config.yaml
model: "contrastive image-text model"
crop_scale_min: 1
encoder_activation: "relu"
text_encoder_layers: 8
text_encoder_head_dim: 48
init: "trunc_normal_002"
grad_clip: 1.0
steps: 8700
Rows from block 4 of the text encoder of a small contrastive image-text model, named by matrix and row number. Rows with one number belong to one neuron. Each number is 128 + 32 x the weight over its row's rms, rounded and kept within 0 to 255. All counts start at 0. Numbers have three digits each. After the name is the row's rms in percent of the matrix's.
After each neuron's rows are labels from the 100 texts, of 14848, where the neuron reaches its highest value: "fires on" is the input token at the peak. Only what is clearly more common there than usual is listed. The data: photos of plants and fungi (iNaturalist). In brackets: how many of the 100.
# fc1: MLP up (text_encoder.blocks.4.mlp.fc1.weight, 512x128), inputs 0-63
# fc2: MLP down (text_encoder.blocks.4.mlp.fc2.weight, 128x512, transposed), outputs 0-63

fc1.225 102:158119127170165170127131146116134128145171138112188145105139132136166144184152164099142139163119166154166140098164098110143073116129147127122083118113162079138199160107087144136100104162112126
fc2.225 104:143141096101122113081108155100109161113124148165104133131095087191144114092124085144114132153109081169119141114101166177180129138140129147143128114077211132095127098122168139114090081127096108
fires on: "baccharis" (45); "cracca" (39); "ragged" (16)

fc1.150 105:117157143129143142109166175100082122218091134147156126127148147122108109127109160130153144148195116066113081191126113166113144124097143165116128106145159116143156137134132157106127157127077077
fc2.150 091:182150158134124103116108105097134119051216083116126174097158123184116133186168147137152098070035128101163157047158138132134148142154104146128105143103132099137097132103071121171147055130139180
fires on: "cow" (37); "<end>" (35); "rivale" (28)

fc1.381 106:092176172073108105153124153112136175147126106141141131105057178078150066156144110181159094205140145155134141098152106119118165159121125115119076099155129170184097163133098141162057186144157129
fc2.381 092:132150196147104146109147103085145095131134148107139108099153139098092166114158106124107122082173126111143109132133130124144121103112125156140192131126103110083156161207092066128122101079119123
fires on: "lecanoromycetes" (100)

fc1.201 101:120142132127135129112148158117154103114173121113198135113146152085153107085135134116115112129161193142147063060167108085132125101125166137162163163093123068101167114086142181126135108069108115
fc2.201 118:128190158123083129144130103109123112187121107140185183111181159142138112090145099130115095119086121074152123111140163162099125106104163157124133143117162122118200118088123170184089164109142146
fires on: "plantain" (100)

fc1.68 122:145128104129126101121142151144147140179171079106153131136105146140037105105114179143087097094106151163173108143089074133114096150082148195173098139214138093107112115153127108114108113147074067
fc2.68 130:148147152093112200112154168106154140121166135100078172100173086148171188096149085113095156097154103165121104149094157164106149160137144117179163151118131138148126166149087117114111136149076103
fires on: "spectabilis" (45); "microphylla" (21); "lodgepole" (19); "fodder" (15)

fc1.404 104:184131132111144110155151134130136047165113128081086112134124134074120081115160164162113140121168109165098165126151181127072112092152094135143116179118144132097129159139100144132130122129134090
fc2.404 104:148095130164118117144128052134140078189123080107107131162084147120133133117153079126147155154153107146184149131128132164155060137130097158138200138160097133154195053106169055084134126126168145
fires on: "class" (62); "violet" (38)

fc1.203 112:148105155132160114182184116119121127135121129195100103150156120160137139170117106100118178129157167077129092121149168172150196096109112113137086142067132145119156179160114104102117103133104133
fc2.203 105:121113094101112143112090130145158164190062117121159102107104123102117101084148139142033101130191068135105077141108176127081170167085165127168144148160141156071099073077154134111109155171092119
fires on: "gorse" (40); "polycephalus" (24); "xanthoconus" (19); "ovatum" (13)

fc1.317 098:138095200152108086150154165113188113130172133113141130196155076137177127161185081084170110163105100122099125117139135157172132139183130159175115123094116161115164093108126176110125112104193182
fc2.317 099:130152086128154134115136026085145104116080121145154174072089136121073065154120188152095164110193117130154120186099111100121100167109132148107064101159143101142058174158131139152134163128136066
fires on: "cherry" (44); "lunaria" (34); "madrone" (22)

fc1.16 087:124164144140132118111068086113136062124129093079134122085081111171136133139124199077109145143102119189154149097062153125087167093149220134144136149118126154091109093156109163134132124147114162
fc2.16 086:119087088109147142099118128137124153091182142190097149099192156212141108136113142103085137056125158043131121113119148107089161084138162130141164134129105147099084182080148130137106145140084100
fires on: "oleraceus" (39); "solanum" (33); "speciosa" (23)

fc1.214 056:148083115122090121138112072063103145161178143134079128109119142127199135125114099141128070144121113103125130098124173120166171110123136199115096067143131138129103113145108128126122149100103145
fc2.214 051:098165073086111183136158168145109073082109101103165118147099072118096143127127099163108160174135095157110127127100127132186130151151189093161174180092151130070097121184143132085092137181164141
fires on: "(" (81)

fc1.70 090:145114157102107196127163120124127172085222057132146147101084174186102151101128161103170088169132095148153128102087117062110095121109151155139116134129163093119126156144159133140181155178137147
fc2.70 085:152164101157154106147091141094151074102169121120134105071132146178139170092123130122144111071108123122193116138109109180097120169170126095098181160141168151122095150090087155140127139073105176
fires on: "<end>" (70); "muscaria" (30)

fc1.425 077:119135125133115144153091236138128128155095138120182106177205119088125128146174148139137102185166113125119094083117155151097120105155115144119153140120149096157068148133114110116048124140119142
fc2.425 069:097155137115140181100125094070104134109127117119054173105123119122133096150080093145110141102204114136096167170033195136173094153112125105187143119083130159079182156087120160140162154112116104
fires on: "(" (39); "the" (38)

fc1.85 096:114135122158153149178154165168164140171114166164137088125088086176177055138101105148136073142121117135125112121096120125126088100147165114146161113093093152137120104125126040085124124086133083
fc2.85 097:091109084179168120115113089101085150143096105156107147168135134120111137174130195146105181060125159126149128139109145082126167148161127102160079103134126102118098095070119174149138162187106130
fires on: "pedunculate" (46); "pansy" (19); "bidens" (18); "biennis" (17)

fc1.401 063:153079118117143115124101109094173158076150158190115102140116092149143186084051086139119152105149164147101098084141120140126105141124111105110146078115174115162120184139124173122115108131083096
fc2.401 064:066116156161170090119162101141102127155117136171120169105134068119157079162165167209114134124116159159108126141109143158148155114088139154104126120086132175153103137148086100142100141137121075
fires on: "daucus" (41); "japonica" (23); "davidii" (19); "musk" (17)

fc1.449 094:136144129087162131125088070113130108182113078061213061126124124135218096148162123102114142167154173122132097122077117136134078116089160118160157133166127152112205128113125140099149163141127146
fc2.449 091:076109118146150071131200167090108150138165158186090200114165192176109165114112107132101105106142113151154098120165138108105086144121111212136141126117093093147128105106132108136130151087084116
fires on: "<end>" (100)

fc1.144 105:169142151109035152107120126122169153190126129115174062112147143073110117091105158167122133122173160184145108157138224137114150110136113123171111096129163134127153129165084115052177056130108105
fc2.144 099:110101090150188129129114134133129150134168123143145181138171151166147115066169140163123076154142155195122116171110114085139125124115154107154118086066135124166108063097101120151137130098158064
fires on: "hedge" (66); "quaking" (34)

fc1.347 090:149124159084134101162110110111222153173075102094093120119077113172135083156170112091142062075115155121124098063103170129177111189142097119129114093147108124107159165165088160057180151093147132
fc2.347 090:085092169104087080140137104144145164138128111174159144141140176140147158123079110141073182079125066150149172039095082083167138120148151096144094139100139120132072093133178086122153132109147139
fires on: "lindera" (39); "mas" (31); "maculata" (30)

fc1.134 085:116090123183113086084105091108158137195119127096167093141073100135157132145199169078119156131120107114106118116125126104169110158116068210143124165139111103174145101093084084072089077072145103
fc2.134 077:087092160072094134173152153118101122139087111180165107103145149100123158111136127110155113107163139125135156127141114118111093136155150138146096135111140127134097116143147154141086124141125098
fires on: "calluna" (40); "galanthus" (22)

fc1.100 103:169147207165106143072149096129149152110113130125189114189101111187125084072128097124143073143146102128122127147198135120095142147164121098161111202124137085124199140096108106053122134140133151
fc2.100 093:078160135121162134162183147189150058117108173168065202125090099130216101071136152160118101117109122087175117130129090143164071117092103151111167120139064118164215156102113144112146187156101102
fires on: "white" (39); "celandine" (32); "corniculata" (29)

fc1.160 059:188142140142150139145092147077140130192146097128126037118124139126118088128119123148129122091137128101134199123088166114177113103095103157147119071131173125118106161139098053093147156138141137
fc2.160 057:119086140082099152142114150181120078097116210154127146137117114134086114126154102105193156162138062083037126120114085140135146169092198122151140136096059109090082112112180165128076184154124166
fires on: "(" (55); "," (45)

fc1.173 064:182109135159091090180112121058138085174116141104080086171086094157106142090084163138136149125109127098111157137118143122121129130156112106104140110131068133095162151079069121130089099102127138
fc2.173 063:063089132098129120133083104150100178119110164141064128158119105085158074144128086118133107125132159108079135100054192107117116126167145127176161162095127100127082172108118203111127188152137122
fires on: "," (70); "family" (30)

fc1.478 152:183108169125116123161093118116117156161161128177159150074111144122088118142191131146138118091106152080127128097216133075124139128099159084130140125102131120087153129143112096183173118161147156
fc2.478 179:129155166116162107114114140100143119201148106148125137117134096116155126072136100180135140134081096135099138144188116103118133171036148043111175154173110067090127160133129063185100175091109153
fires on: "ferocactus" (75); "millefolium" (25)

fc1.348 128:195182099103094122174123122144111096134169134122144111141138142066098125143178161132122110091110111159128125120142145125130098093154120088180185170118152105054117109115130106124129154139157126
fc2.348 136:120074109080112112109134117148164148105151109124170143088180175059118135154145068129131140142158136139159163094147118168080181123085100142142110111138174137173098025144132084158167119143110138
fires on: "white" (59); "<end>" (41)

fc1.74 138:141137133168129163122120222119219120138097111169105084149157129109120105119131098115093119161168194131153096146150169106162079076104187148129157132132173100112109140139125150043177091144105142
fc2.74 135:170181093134117153143096157157122138082120148131147100125104060130095160140085105086111147089128087123119109083150153090129053119157142137108114090140163110128133114151093102172137145114087135
fires on: "hedge" (100)

fc1.181 132:227109174157101118156120114149098138129116078134108134086116178152117086092151161046120151120115115053135121105136107109117124142153116084162163120123109128089107131080074160147103149126122169
fc2.181 126:114086131115139150149115104108139081170122026166182122089130128104145113156164163110137149186119129122192110112133115147154165164110120147128140086151194147080131111138111099180112159071104143
fires on: "ferocactus" (75); "<end>" (25)

fc1.366 097:152205147085115076126189135093119147123078077119177156120129181132070088087121163176173125116145133180098090138173122063152086093106133136092126086151095170116143154119074169137102107091130056
fc2.366 083:158163110114134137118160114130154143169225152122124082078057126140186165049111156061097180149134135061184156111146138111149174175159034167137185151121144128131187055103166117105184124147146142
fires on: "<end>" (100)

fc1.296 127:144106128072146147165143108134107100141122143078150122115157136128120109168181127108146104116116147159122170112154123196152147130161144051147143135077183115122120080113061074151143149162139158
fc2.296 132:123133098087107135095099093121131117121112100112175123111214105075120148135116150127080139086150128146097171137121088118068109125134099151136101158105142117133131065174112143094143146157135163
fires on: "white" (100)

fc1.86 080:128119125173145151110092166112201094101111143090150090121082111131114125125108167082154127128110121172097181111139151114147156129118185185112083167133103133098128132144149113091131049123173135
fc2.86 065:177109177094077153100084101150097179130161125110176130144124130146133121112165072103113143128106100112089124077113146043147165096135103147141187087096110139117098139143178153154107172134140153
fires on: "(" (39); "oblongifolia" (20); "americanus" (16)

fc1.327 086:178094145123164105093164171166171154162079142086144117098107085130146106132156139108094108142094041135114164086121156139147127153148122090068138115142130125123150167098067081119118049089178115
fc2.327 097:153085112130101080146105103169105094059132155128162092170150139161101111151155117122119116157125134150073101138152092073085145172128141140105059116146094137087084218098154207097132146175145165
fires on: "man" (46); "maculata" (30); "indica" (24)

fc1.29 097:115144092153129137108093120061147131155138162101134120078147149175143115077131119053098109119084119104134140142126090166189130148155161176134083126146149116087170105150113155118065151133086187
fc2.29 098:144074148093122134169142110121150141083170124109113105156147154027111194123177141163112192109173134105078151089112153142155175128143130125154106139073097083148094133102177143146142124140136104
fires on: "daucus" (41); "fistulosa" (27); "brown" (22); "dactylorhiza" (10)

fc1.399 125:136187147150116079124150121106109109149142103145115132034173130077141096158103138110128089127119144191116110161194106149084112107196094099097131105134095134129177172145085159111091143131116131
fc2.399 098:127098107216141186135132148097146167118119162105134127172127109158157129130116057122133110135097095149149096136101150082141146145106095127149048130140080136115140078159147088143099204164133081
fires on: "cow" (48); "pseudoplatanus" (35); "acer" (17)

fc1.493 090:150133090153100152165183093123080115137130150087133079106123153176092153095170120140116127100184086102109135101095079089148157076162085134155061063116203063098132101148152096140150110133147200
fc2.493 087:132126139133156147099153129143169131131106139170172104100118125096108122117071186094085117170118132108092196134087096139080121096149179133101156188084103160134119163166108125111127121079162047
fires on: "plantain" (38); "mallow" (33); "officinarum" (28)

fc1.304 086:158102161131155152136159242116096157143124120093211082152147096134143145126170216126146156140160095184154078077136118160137141114133148118162131155136149134146101101109068119107116116116124150
fc2.304 076:094143044188151121092139133146123111104122134132059215138131137158090091126141127121092137132151116084092116106125100117173127175126093106106109117124076141101143146098153128191147140162161106
fires on: "ajuga" (36); "glutinosa" (26); "veronica" (23); "rivale" (15)

fc1.6 102:078111160181140146169161123095133145170129100125175146107120133098125111128138132111141110151098142166166138082122113108149124143142120136168117167133120093078164163086156132183133177128136112
fc2.6 119:157169122186124173108112153097100156152036110041138163148091108162114124131146081111174170137161188147127152123150090091077136108166063135156097052153174164059140094101141146114138129165088145
fires on: "mistletoe" (37); "woundwort" (33); "typhina" (25)

fc1.387 116:120179195150121126140128142094109193136098159146146107086091156123117099136111105114158151122135155095077116076125112099169145132143164149170095076156188089166094158187116122144140118182127145
fc2.387 114:156096116135121157088114120104082131098178093126134069158099108157110117175182079174089175117106095054100176111155181146129196096054136101155183149063090140104078102099153164129134132123129108
fires on: "hoary" (45); "knautia" (28); "fistulosa" (27)

fc1.124 099:118141166113123156139107094119096150076137098092111143101185152128154088130169181134128108102170111185156106135134129131144132179170149102158053059130203110055138108130129108092130104099159146
fc2.124 106:075131194109101149138076083143165154089134130179144096100190129081128197155161125156107060133148133139174142111132111137119113164112077112170128110134090139112138136166114085093070107102137113
fires on: "lecanoromycetes" (54); "teloschistales" (46)

fc1.3 116:177121096136090141128154138080126136114109086067109121152121093110157123101188125095126093120154175154136152098150089121093076134139134072140094140085098092131166089071092135123112125135152172
fc2.3 151:150139151150135097056217093100152118092121130163114120102085111128126099111144134147182168195109116164146115061182137153172124153103083177098107157089165190183105101136130061104139096062120151
fires on: "class" (62); "baccharis" (26); "magnoliopsida" (12)

fc1.80 118:185112125115107105108107086125037194170137094101136128062136160141119135150123123130069118089136091107133156150212099083110177137145094142079132093110195144130184102090091108162156093135167140
fc2.80 095:129142069156186129167135149147191074114101109115151104136100063142132152096107121090162150176155113121071115147075156184150194106130135081133111128139148136077133126182133113117136156080161105
fires on: "celandine" (75); "helleborine" (25)

fc1.318 086:168136182113132101183121147095139172142168119140091136127146121172147042106203060100182192077134121100129079115129117079166103164194119128137089097152084104070118154114113151115135137070151118
fc2.318 076:116086157077108104076129082076129134154066137178179105089112163084094101140136167118117075144103168111094161143074114136135174168079143132102091143117151131163087115161153133131171126139151126
fires on: "plantain" (43); "male" (35); "filix" (22)

fc1.72 106:140112140135129120202127142130137181145134085123076151115079190097155067110181124132118121118180135179114070107113040102155138159091150139141148134092125063150120074181140143149138143105126115
fc2.72 089:131117131120146130064149123105119137142126120144164140128158124138095120134071132123151142097084129131150096140107166142129186170117136102093040123136128138122156102124189060094087086142069151
fires on: "glandulifera" (35); "cylindraceus" (32); "fluminensis" (31)

fc1.7 089:131089073078110105077080139089163108170082159108125113103118129170156121092150101142131111147118169117163133111132144124171185131125097125117141147140055098133144176143151131170140132142101073
fc2.7 087:129095125155107111188157135160112154166096165125125162167139151133112072141155172112060109141054064156058138081088090132159129112148147105117085099136089101022094122161141142112110175140109157
fires on: "," (100)

fc1.413 070:146131174083168094138111117055115172127051161034134145116096177168148094140114115138130096074175134174179135106095163131128163119119129097099103168122046111070153196133123143141115138132177137
fc2.413 063:092107036107100115116158094093148145139096122104129073185101109144150123117148127089129147158127134072087152140144133124074172145145139172160037104140110144114092092089156162104164185167127145
fires on: "," (71); "smilacaceae" (29)

fc1.422 176:162117119140078100110139092108119128092169123120095104162109181107135158156196211077119151170118146188127118104172104155036128145147158079141173149058182120098100133166132152094160135141092150
fc2.422 212:121153185130115108104136098078129139116109094156104128126065134154097182174164098164068155092144135206121116073160106218060119102106157111098124150108127111163117131148120150156135113137088113
fires on: "bindweed" (66); "evening" (23); "eschscholzia" (11)

fc1.489 114:138135114086098136135095122120153196161179080094192106107089128113127114100106120122136196124154148084074097076163131166177091126143141133089122157119134159114131093138145120102111022082144096
fc2.489 099:091092114149142146113130102143093125139161107162104127150142100158177160090143151158168164127098126110174111184080079129148146145164134127155116136116117128115190070076148204114089116138093104
fires on: "cherry" (44); "avellana" (32); "spindle" (24)

fc1.440 081:148171085101092098124149170149041142128165063126150176139082116096114123120150189158076105153171121145102100065141153132142178103179184172122091171188130173168109107146106133108070129147112133
fc2.440 065:097118140199129148176134108024141121200088137150084156111116094078146168130129126153138155151110117121067123169071118193140076156125106152126137139138131078140170115135068107141124112171136108
fires on: "ajuga" (36); "cathartica" (29); "contorta" (19); "aethiopica" (13)

fc1.511 044:154129095112124200109152200051128104205108102083135111106111132155145140121102166141131070147147114164101149094096113105079143124158142133081146095204120194122120095140115139131089132126113149
fc2.511 048:114130112167155159093126127101106140066176147159142134191106119137124093131139071127125206070133146063100142097114164075169147118131113095174133148087072122093104168140145109147122160198126142
fires on: "(" (100)

fc1.187 116:146091145043180144104168102114175159113099114079196140130125169155103123116116125097090100166113127081188167076190108157164141122136160077184146127089108115122125116154154080164080131217064087
fc2.187 107:174193093144097174131097091116100132074107114144169075183165093129157109073057124127110125091113166162089151110076127181046094128162152163101178158081168166138138109161118140070205150133153142
fires on: "white" (43); "daisy" (32); "lobariaceae" (25)

fc1.226 120:143101143116148127137144067181151127084146109118134106114115116150112115142112117118138117133079095130144129092090137113126099163131154102076125152184158131125138095100163056108116148099104123
fc2.226 104:147162115149081107148127140123113160142140132086148107143126090156115110127107081099094116127074123166111160135117155164085141154083146161187167093169108140103071186059174121094131098222167152
fires on: "man" (46); "maculata" (30); "phytolaccaceae" (24)

fc1.434 083:145082091154115140136150147097134123102142136065174101147141129137154118156102175141090119105147115097156119068137135117144105191122155089134049097153182146132109168126125165122162119149107164
fc2.434 075:118085099111141125116113150074118152094098060136098140187146021166150149127150110123080126118148124133135071104086086158095140095128110136129135115089119133141148108177112116103150151112157121
fires on: "cherry" (44); "ponderosa" (25); "coyotebrush" (19); "multiflora" (12)

fc1.332 090:129119101147115158096105149096111107132186118154125095197129162141166094073126101122143125169114117092124140157110095061135147102127094135165069111180095112107181100107102065106100126120187102
fc2.332 098:097128094113146090115122186162055142128071156164147123161163151131095083184159154162089125178136094174094130098102102103097108160081109127100086150120119135088093154142167110118119154130083113
fires on: "elaeagnifolium" (31); "sagebrush" (19); "secunda" (16)

fc1.83 103:115101166089123121129129169151156123129078149141128139120137158120138081130090069112160149106110166162126099141090184058109098117125209109149078107112134103167123125120169071120092148161120204
fc2.83 085:185164054097168206095104144136072149127121101117121075169109085130125175152127158108113153120070153114087179088108155157103122112136102131078135125064094124093123154099131165147125103160124146
fires on: "(" (66); "mas" (34)

fc1.234 120:153106094092073152199160088101132094130171139091175125114146101154107105077177169098163179107119105125123139136188112137098136112170040103080167165084150149125144172150064073140157147168128119
fc2.234 118:127122105101108064133112185174100165159119133120140133086104191126073182200137152147084084118112130133125152092154070100102195121141158105149121091138128143107138062098095134107101115134124152
fires on: "white" (100)

fc1.162 062:166153166115120140161155148184056167104138135137159153115049150100127151107140209093154158161128168096063123095140140141073141110150160108102095103117153165096136092139170092113089169078111146
fc2.162 066:073143108153123158146127112074147133091106150156107142118152117118145138124100093154159112099165130106135133131049116147195098161123111134205100186075120098208087120149123138166123121189162097
fires on: "spectabilis" (51); "order" (49)

fc1.295 107:136137165100091093139134169152090158120084126150178086118141103130121072144162120114127155118137187124125112162200163116126106091156097129178117164092155068094142158151125134112103153061216090
fc2.295 103:140118134092128129047124055099160125138105071140115093187130110138173174115067159079116215073130105127156094104121154104143157108176128145048110068093125159108147111155132161140179146128163168
fires on: "cherry" (66); "pinicola" (34)

fc1.209 094:179069136149094088118128123122106125155122120132166132131187113137096176156100185136087195109129106112162125158088099148137149121141151158118136164138099109057129120106120170152142083140210039
fc2.209 097:151164201136126118106136092110123068130116092173104105109081121119159101069105075110162126093093123157154150155159176135132157107154087112071186102103156105093171144191113121168105123086135156
fires on: "cherry" (37); "orbiculatus" (37); "triacanthos" (25)

fc1.454 156:135138088139148132165176147114124135160200114161130094119152106183152140100098103129146128135099120100160091123149088069116140146146102106142164117157132115072166110164110144163172136181124123
fc2.454 189:166180102076128124169125126126155114128182126120134105093156109121094153112067124158144185153135180100133112133211118090076151160071128075142157108168145124128131144120146139194118124103142106
fires on: "<end>" (100)

fc1.222 101:132094187163157180152114165094105109102131133116092086146115180167123133170165098145110150117170158157107096084148137136159107109173115073131129126138137137126194125198165087155181184131080154
fc2.222 094:106153093153154114119136088173130097149108127137146105161110071122132106137046148084117144119120145142155173154089168046154168153130107083115127119132123094127115174092119141087129116129137094
fires on: "apiales" (39); "bignoniaceae" (33); "polycephalus" (24)

fc1.238 111:156120122147099063138149192135093095167109137150141113146138181185184160126107142169072136140126152156106093143101125138174124149216128093095150189106162084094143109153150141130127128119080137
fc2.238 123:156195124149154158141109163164131143147180155116158115117145167168080102184079128099140083126180119150107201050120105072118147133150116167135107154141130083100119199093106152142120116184114145
fires on: "apiales" (67); "aurantiaca" (25); "pilosella" (8)

fc1.467 083:147103208117078133105152106144224124199189115130172144159122170131099099168093120159109118155145125127148078090124179094126125153145138134099112159117118131135159104159121121133114135095110094
fc2.467 080:167183057096121120178103139145099125107141118096162034079144107126152183136125133112106068096134179066125123129165201140136145066081099142168155106124180171149200140128109146129195088114149098
fires on: "<end>" (100)

fc1.276 121:128082117175070169135195091118128177145104120126111156085140128139108136107110123110142074089212186172121092145137126157160124157130172072145146105150115139091090105121106178128124146140077158
fc2.276 109:110120098197113150112165094081136111144082112096165121118112129133075139156132094140161171154101137130130099157120147097127095119102075154191077122132169073185130080144120096071141156119140164
fires on: "saguaro" (33); "osmundales" (29); "saponaria" (25); "alatus" (13)

fc1.151 102:090142123121114145181133161148167140150176159099179125124124106171133104154073088053154074151167109128107088095158166148129187116108169175158111133123100104128065141112120109117138146150102096
fc2.151 088:139160114126123093128117084091164118096076168174095137070168134115156129080115154199111100116129162075132101150089095221135109130082133107105148167160190141186194087135083120077159169097103163
fires on: "<end>" (100)

fc1.152 086:127164170114147112151145182149129212091076179169133086189093127121186155150138098070093099107169150143127111081148148148103107113126163102132078144116144152080046159135113113159146118091104140
fc2.152 081:125127132129103095122139067179167090074146112123108129151143163112156142150154163140167126121083144138075159090118078072178092140168091122043133171124079174132166093100145120110098156124116159
fires on: "clover" (100)

fc1.398 162:134143136147117133150148146126175049187165116141110068107113076184135142150123141168134066116109152169170167133129058164170160089124147120116136114161093053117161106157118127152108139117086090
fc2.398 184:139097162120065079061135173112115105137167143154113158085126154163130185172191088105176100101063137090076136155111118160136157105154124087120157142111101084087130087133158103078126144053076178
fires on: "saguaro" (33); "brevifolia" (28); "palm" (27); "engelmannii" (12)

fc1.279 106:134111093096106103109147132065100099118106089140097132097167103062175073128145116153181111119200171137186127107149108116142064145135125165132078168041137134136119155060124141131036121163146144
fc2.279 109:127166165167075139078163150113120142157081117146127110194143162160128104159146121134117147175133063124142134167078146118127133120158093111122100129091170098147135091141078152122171100061118142
fires on: "baccharis" (45); "parsnip" (28); "tall" (27)

fc1.414 146:165103134101115082148145132150121121080115108127152174163156124140124143071101136151164114061156156139126085137083111122102026154150168156050146150102061108119151123092186095092143064106133154
fc2.414 160:168107137147150102082119098106150138122112105138110126097171132112126081072092169192134120173099140104173148117169144146072129123129178134141199109100074174141080100142117103119186031114124147
fires on: "class" (67); "barbarea" (33)

fc1.236 110:155139129085207100175105141106144113127106172101126063127105126123129175123118140116095122130161130071159063160134127103120098127132137109157161114168159113089162099154091176113092179095136096
fc2.236 092:124132172168097139151168071132108142165102118233124170135122129150181107156133120095128175131059143152118162067104141111140106089102104200123138125156126078116139078144081106130149116148103131
fires on: "clover" (39); "annual" (25); "xylariales" (20); "procumbent" (16)

fc1.303 094:145093097153139124113110083135117156115159068084147167142103173125161136143127139111186137107145173151152108109121139072119075039136120149127143126103100184147131135168137108009126079122164123
fc2.303 093:163124150108157148117126090096158153111133152149112125086100136121100079102120118126117134151150147114181119144133140146111084166095163199139190114180096155255123134141109074100132131100116116
fires on: "class" (100)

fc1.94 176:101159172078128183134124081124148145034141087101122104093142148089133129148191137109150104153210150143156104132165082087169098184189136155142083089154162113114109146167148136094088121154108079
fc2.94 191:095112158096146147129155084069164158097163104125149123089159190108140149165198121130109088104199146074161108147189130123093123163104105146139133090126144091137149125167144073107072141136120083
fires on: "lecanoromycetes" (100)

fc1.59 093:133114156096097125143104085090089151195166149183147125151148165097103142175115159113114100145105124138134119131160130154080158121143078130072098144101148171171087138146119144079107173143130144
fc2.59 089:106122101143156148131099183119120126130145102161082097112085071146148133172056156159096202179133079132133133172160180168124132141169135147159164089143079091079119166083153147137142052120109139
fires on: "scentless" (41); "moss" (37); "paint" (22)

fc1.15 112:110112120156106141105140185184125151148143190132067149134063116096109114176198144127138060130110211177097142096136116133189124183170094101131123101123089157123157122132165174080089084114144122
fc2.15 113:157151128089078166094103121087145130206070120114152138134154180079086166093136099090133148101060151074064096130170160095094141151150118158056112071086101125124153171117169130145144148176180103
fires on: "man" (46); "purpureum" (37); "marchantiales" (17)

fc1.444 095:169100140168122120181157135128083141099173137139141204141083154153152096140160094136174115174098137140105101116095128044162120108147138174061135083151163140163134100109094134074127126149117145
fc2.444 089:167166099091083149119181106113093120095093152172142097091135173162093139140118150142113200130061089053117188112162147166109183123119096095103118130106081082085112096115166142136180143158145125
fires on: "hoary" (59); "repens" (25); "epigejos" (16)

fc1.2 120:150138120130073134129109149137143130160118169109063115131118177169065112128129134052119096111091167162113111107105129120157074117183126098123129201119162130106143139213136137132086110130154168
fc2.2 116:122080121143108165084154183166164177095137153131179105073076140175138171133115158158088125150092118159097124111139125112116129134127113179064108178162091070107114120110150121157130110133099103
fires on: "calystegia" (39); "persica" (36); "bindweed" (25)

fc1.428 089:166117134098109094152078171056196109135100096088200077150159126102065126081182135117155133152164127055155118133123130061179131113109133103139045119111086160146105104174092126162153125079127159
fc2.428 089:084145145159105164118110122185110192165091133146058143194108129144113073096120146149104085138129135146071150132140103118118190125140100136096098102102113109020098148121158179081110149154099156
fires on: "," (100)

fc1.122 107:166181101135017144142135137100103165090058133113154071108086095083165128147156142066183130131108140125102158118153165069156138120202147136145120142122125142123125153172117139156128148085131126
fc2.122 093:097151127104138177150146157071129124155137140127071192127188154117179131098092100211112163123067131107168137115138113122130128163134167115112169097122026087144114166110111131128123165181130132
fires on: "racemosa" (43); "picea" (28); "pseudoacacia" (27)

fc1.420 115:149158166104137077166146100120092146169119113066195119074147154149172094114123176123167107165163137125151067092144109099125156153109136078119128107109142118164146135055090172095144120073150136
fc2.420 111:128116123124137164121148165110103136152116129127174100132176161080099110095120108127119098207127141095135128114077133150115138133091195140144129150115160084140158149080129156155093187151162134
fires on: "plantain" (100)

fc1.106 088:161151105139202122191116049156120082142143151115137104125069170183147132110154105120150141110093143159142058097174105109144101140117127114159087073167126136096119080087092104127127167089083096
fc2.106 076:098156114135094048123173118145103118088131127150119195150090208085111133124094123094183102144108159137156163121150149114132085135113125170149140167068097144158143162162197087087178094163164114
fires on: "<end>" (56); "papyrifera" (31); "alismatales" (13)

fc1.331 099:185137179098080143128135142115195123148157135170139105148091108148165114092127151097119075122168139112106141105142158096119091102143112125137085110174068155112132135117110158144104135145132133
fc2.331 107:107121072135152097159091092156126085156129134126120058119167124126107136141121129171150126147124107135074092127151121119105140168080192134145153119115112127143143114081113198113099181169083120
fires on: "man" (46); "parmeliaceae" (25); "davidii" (19); "chestnut" (10)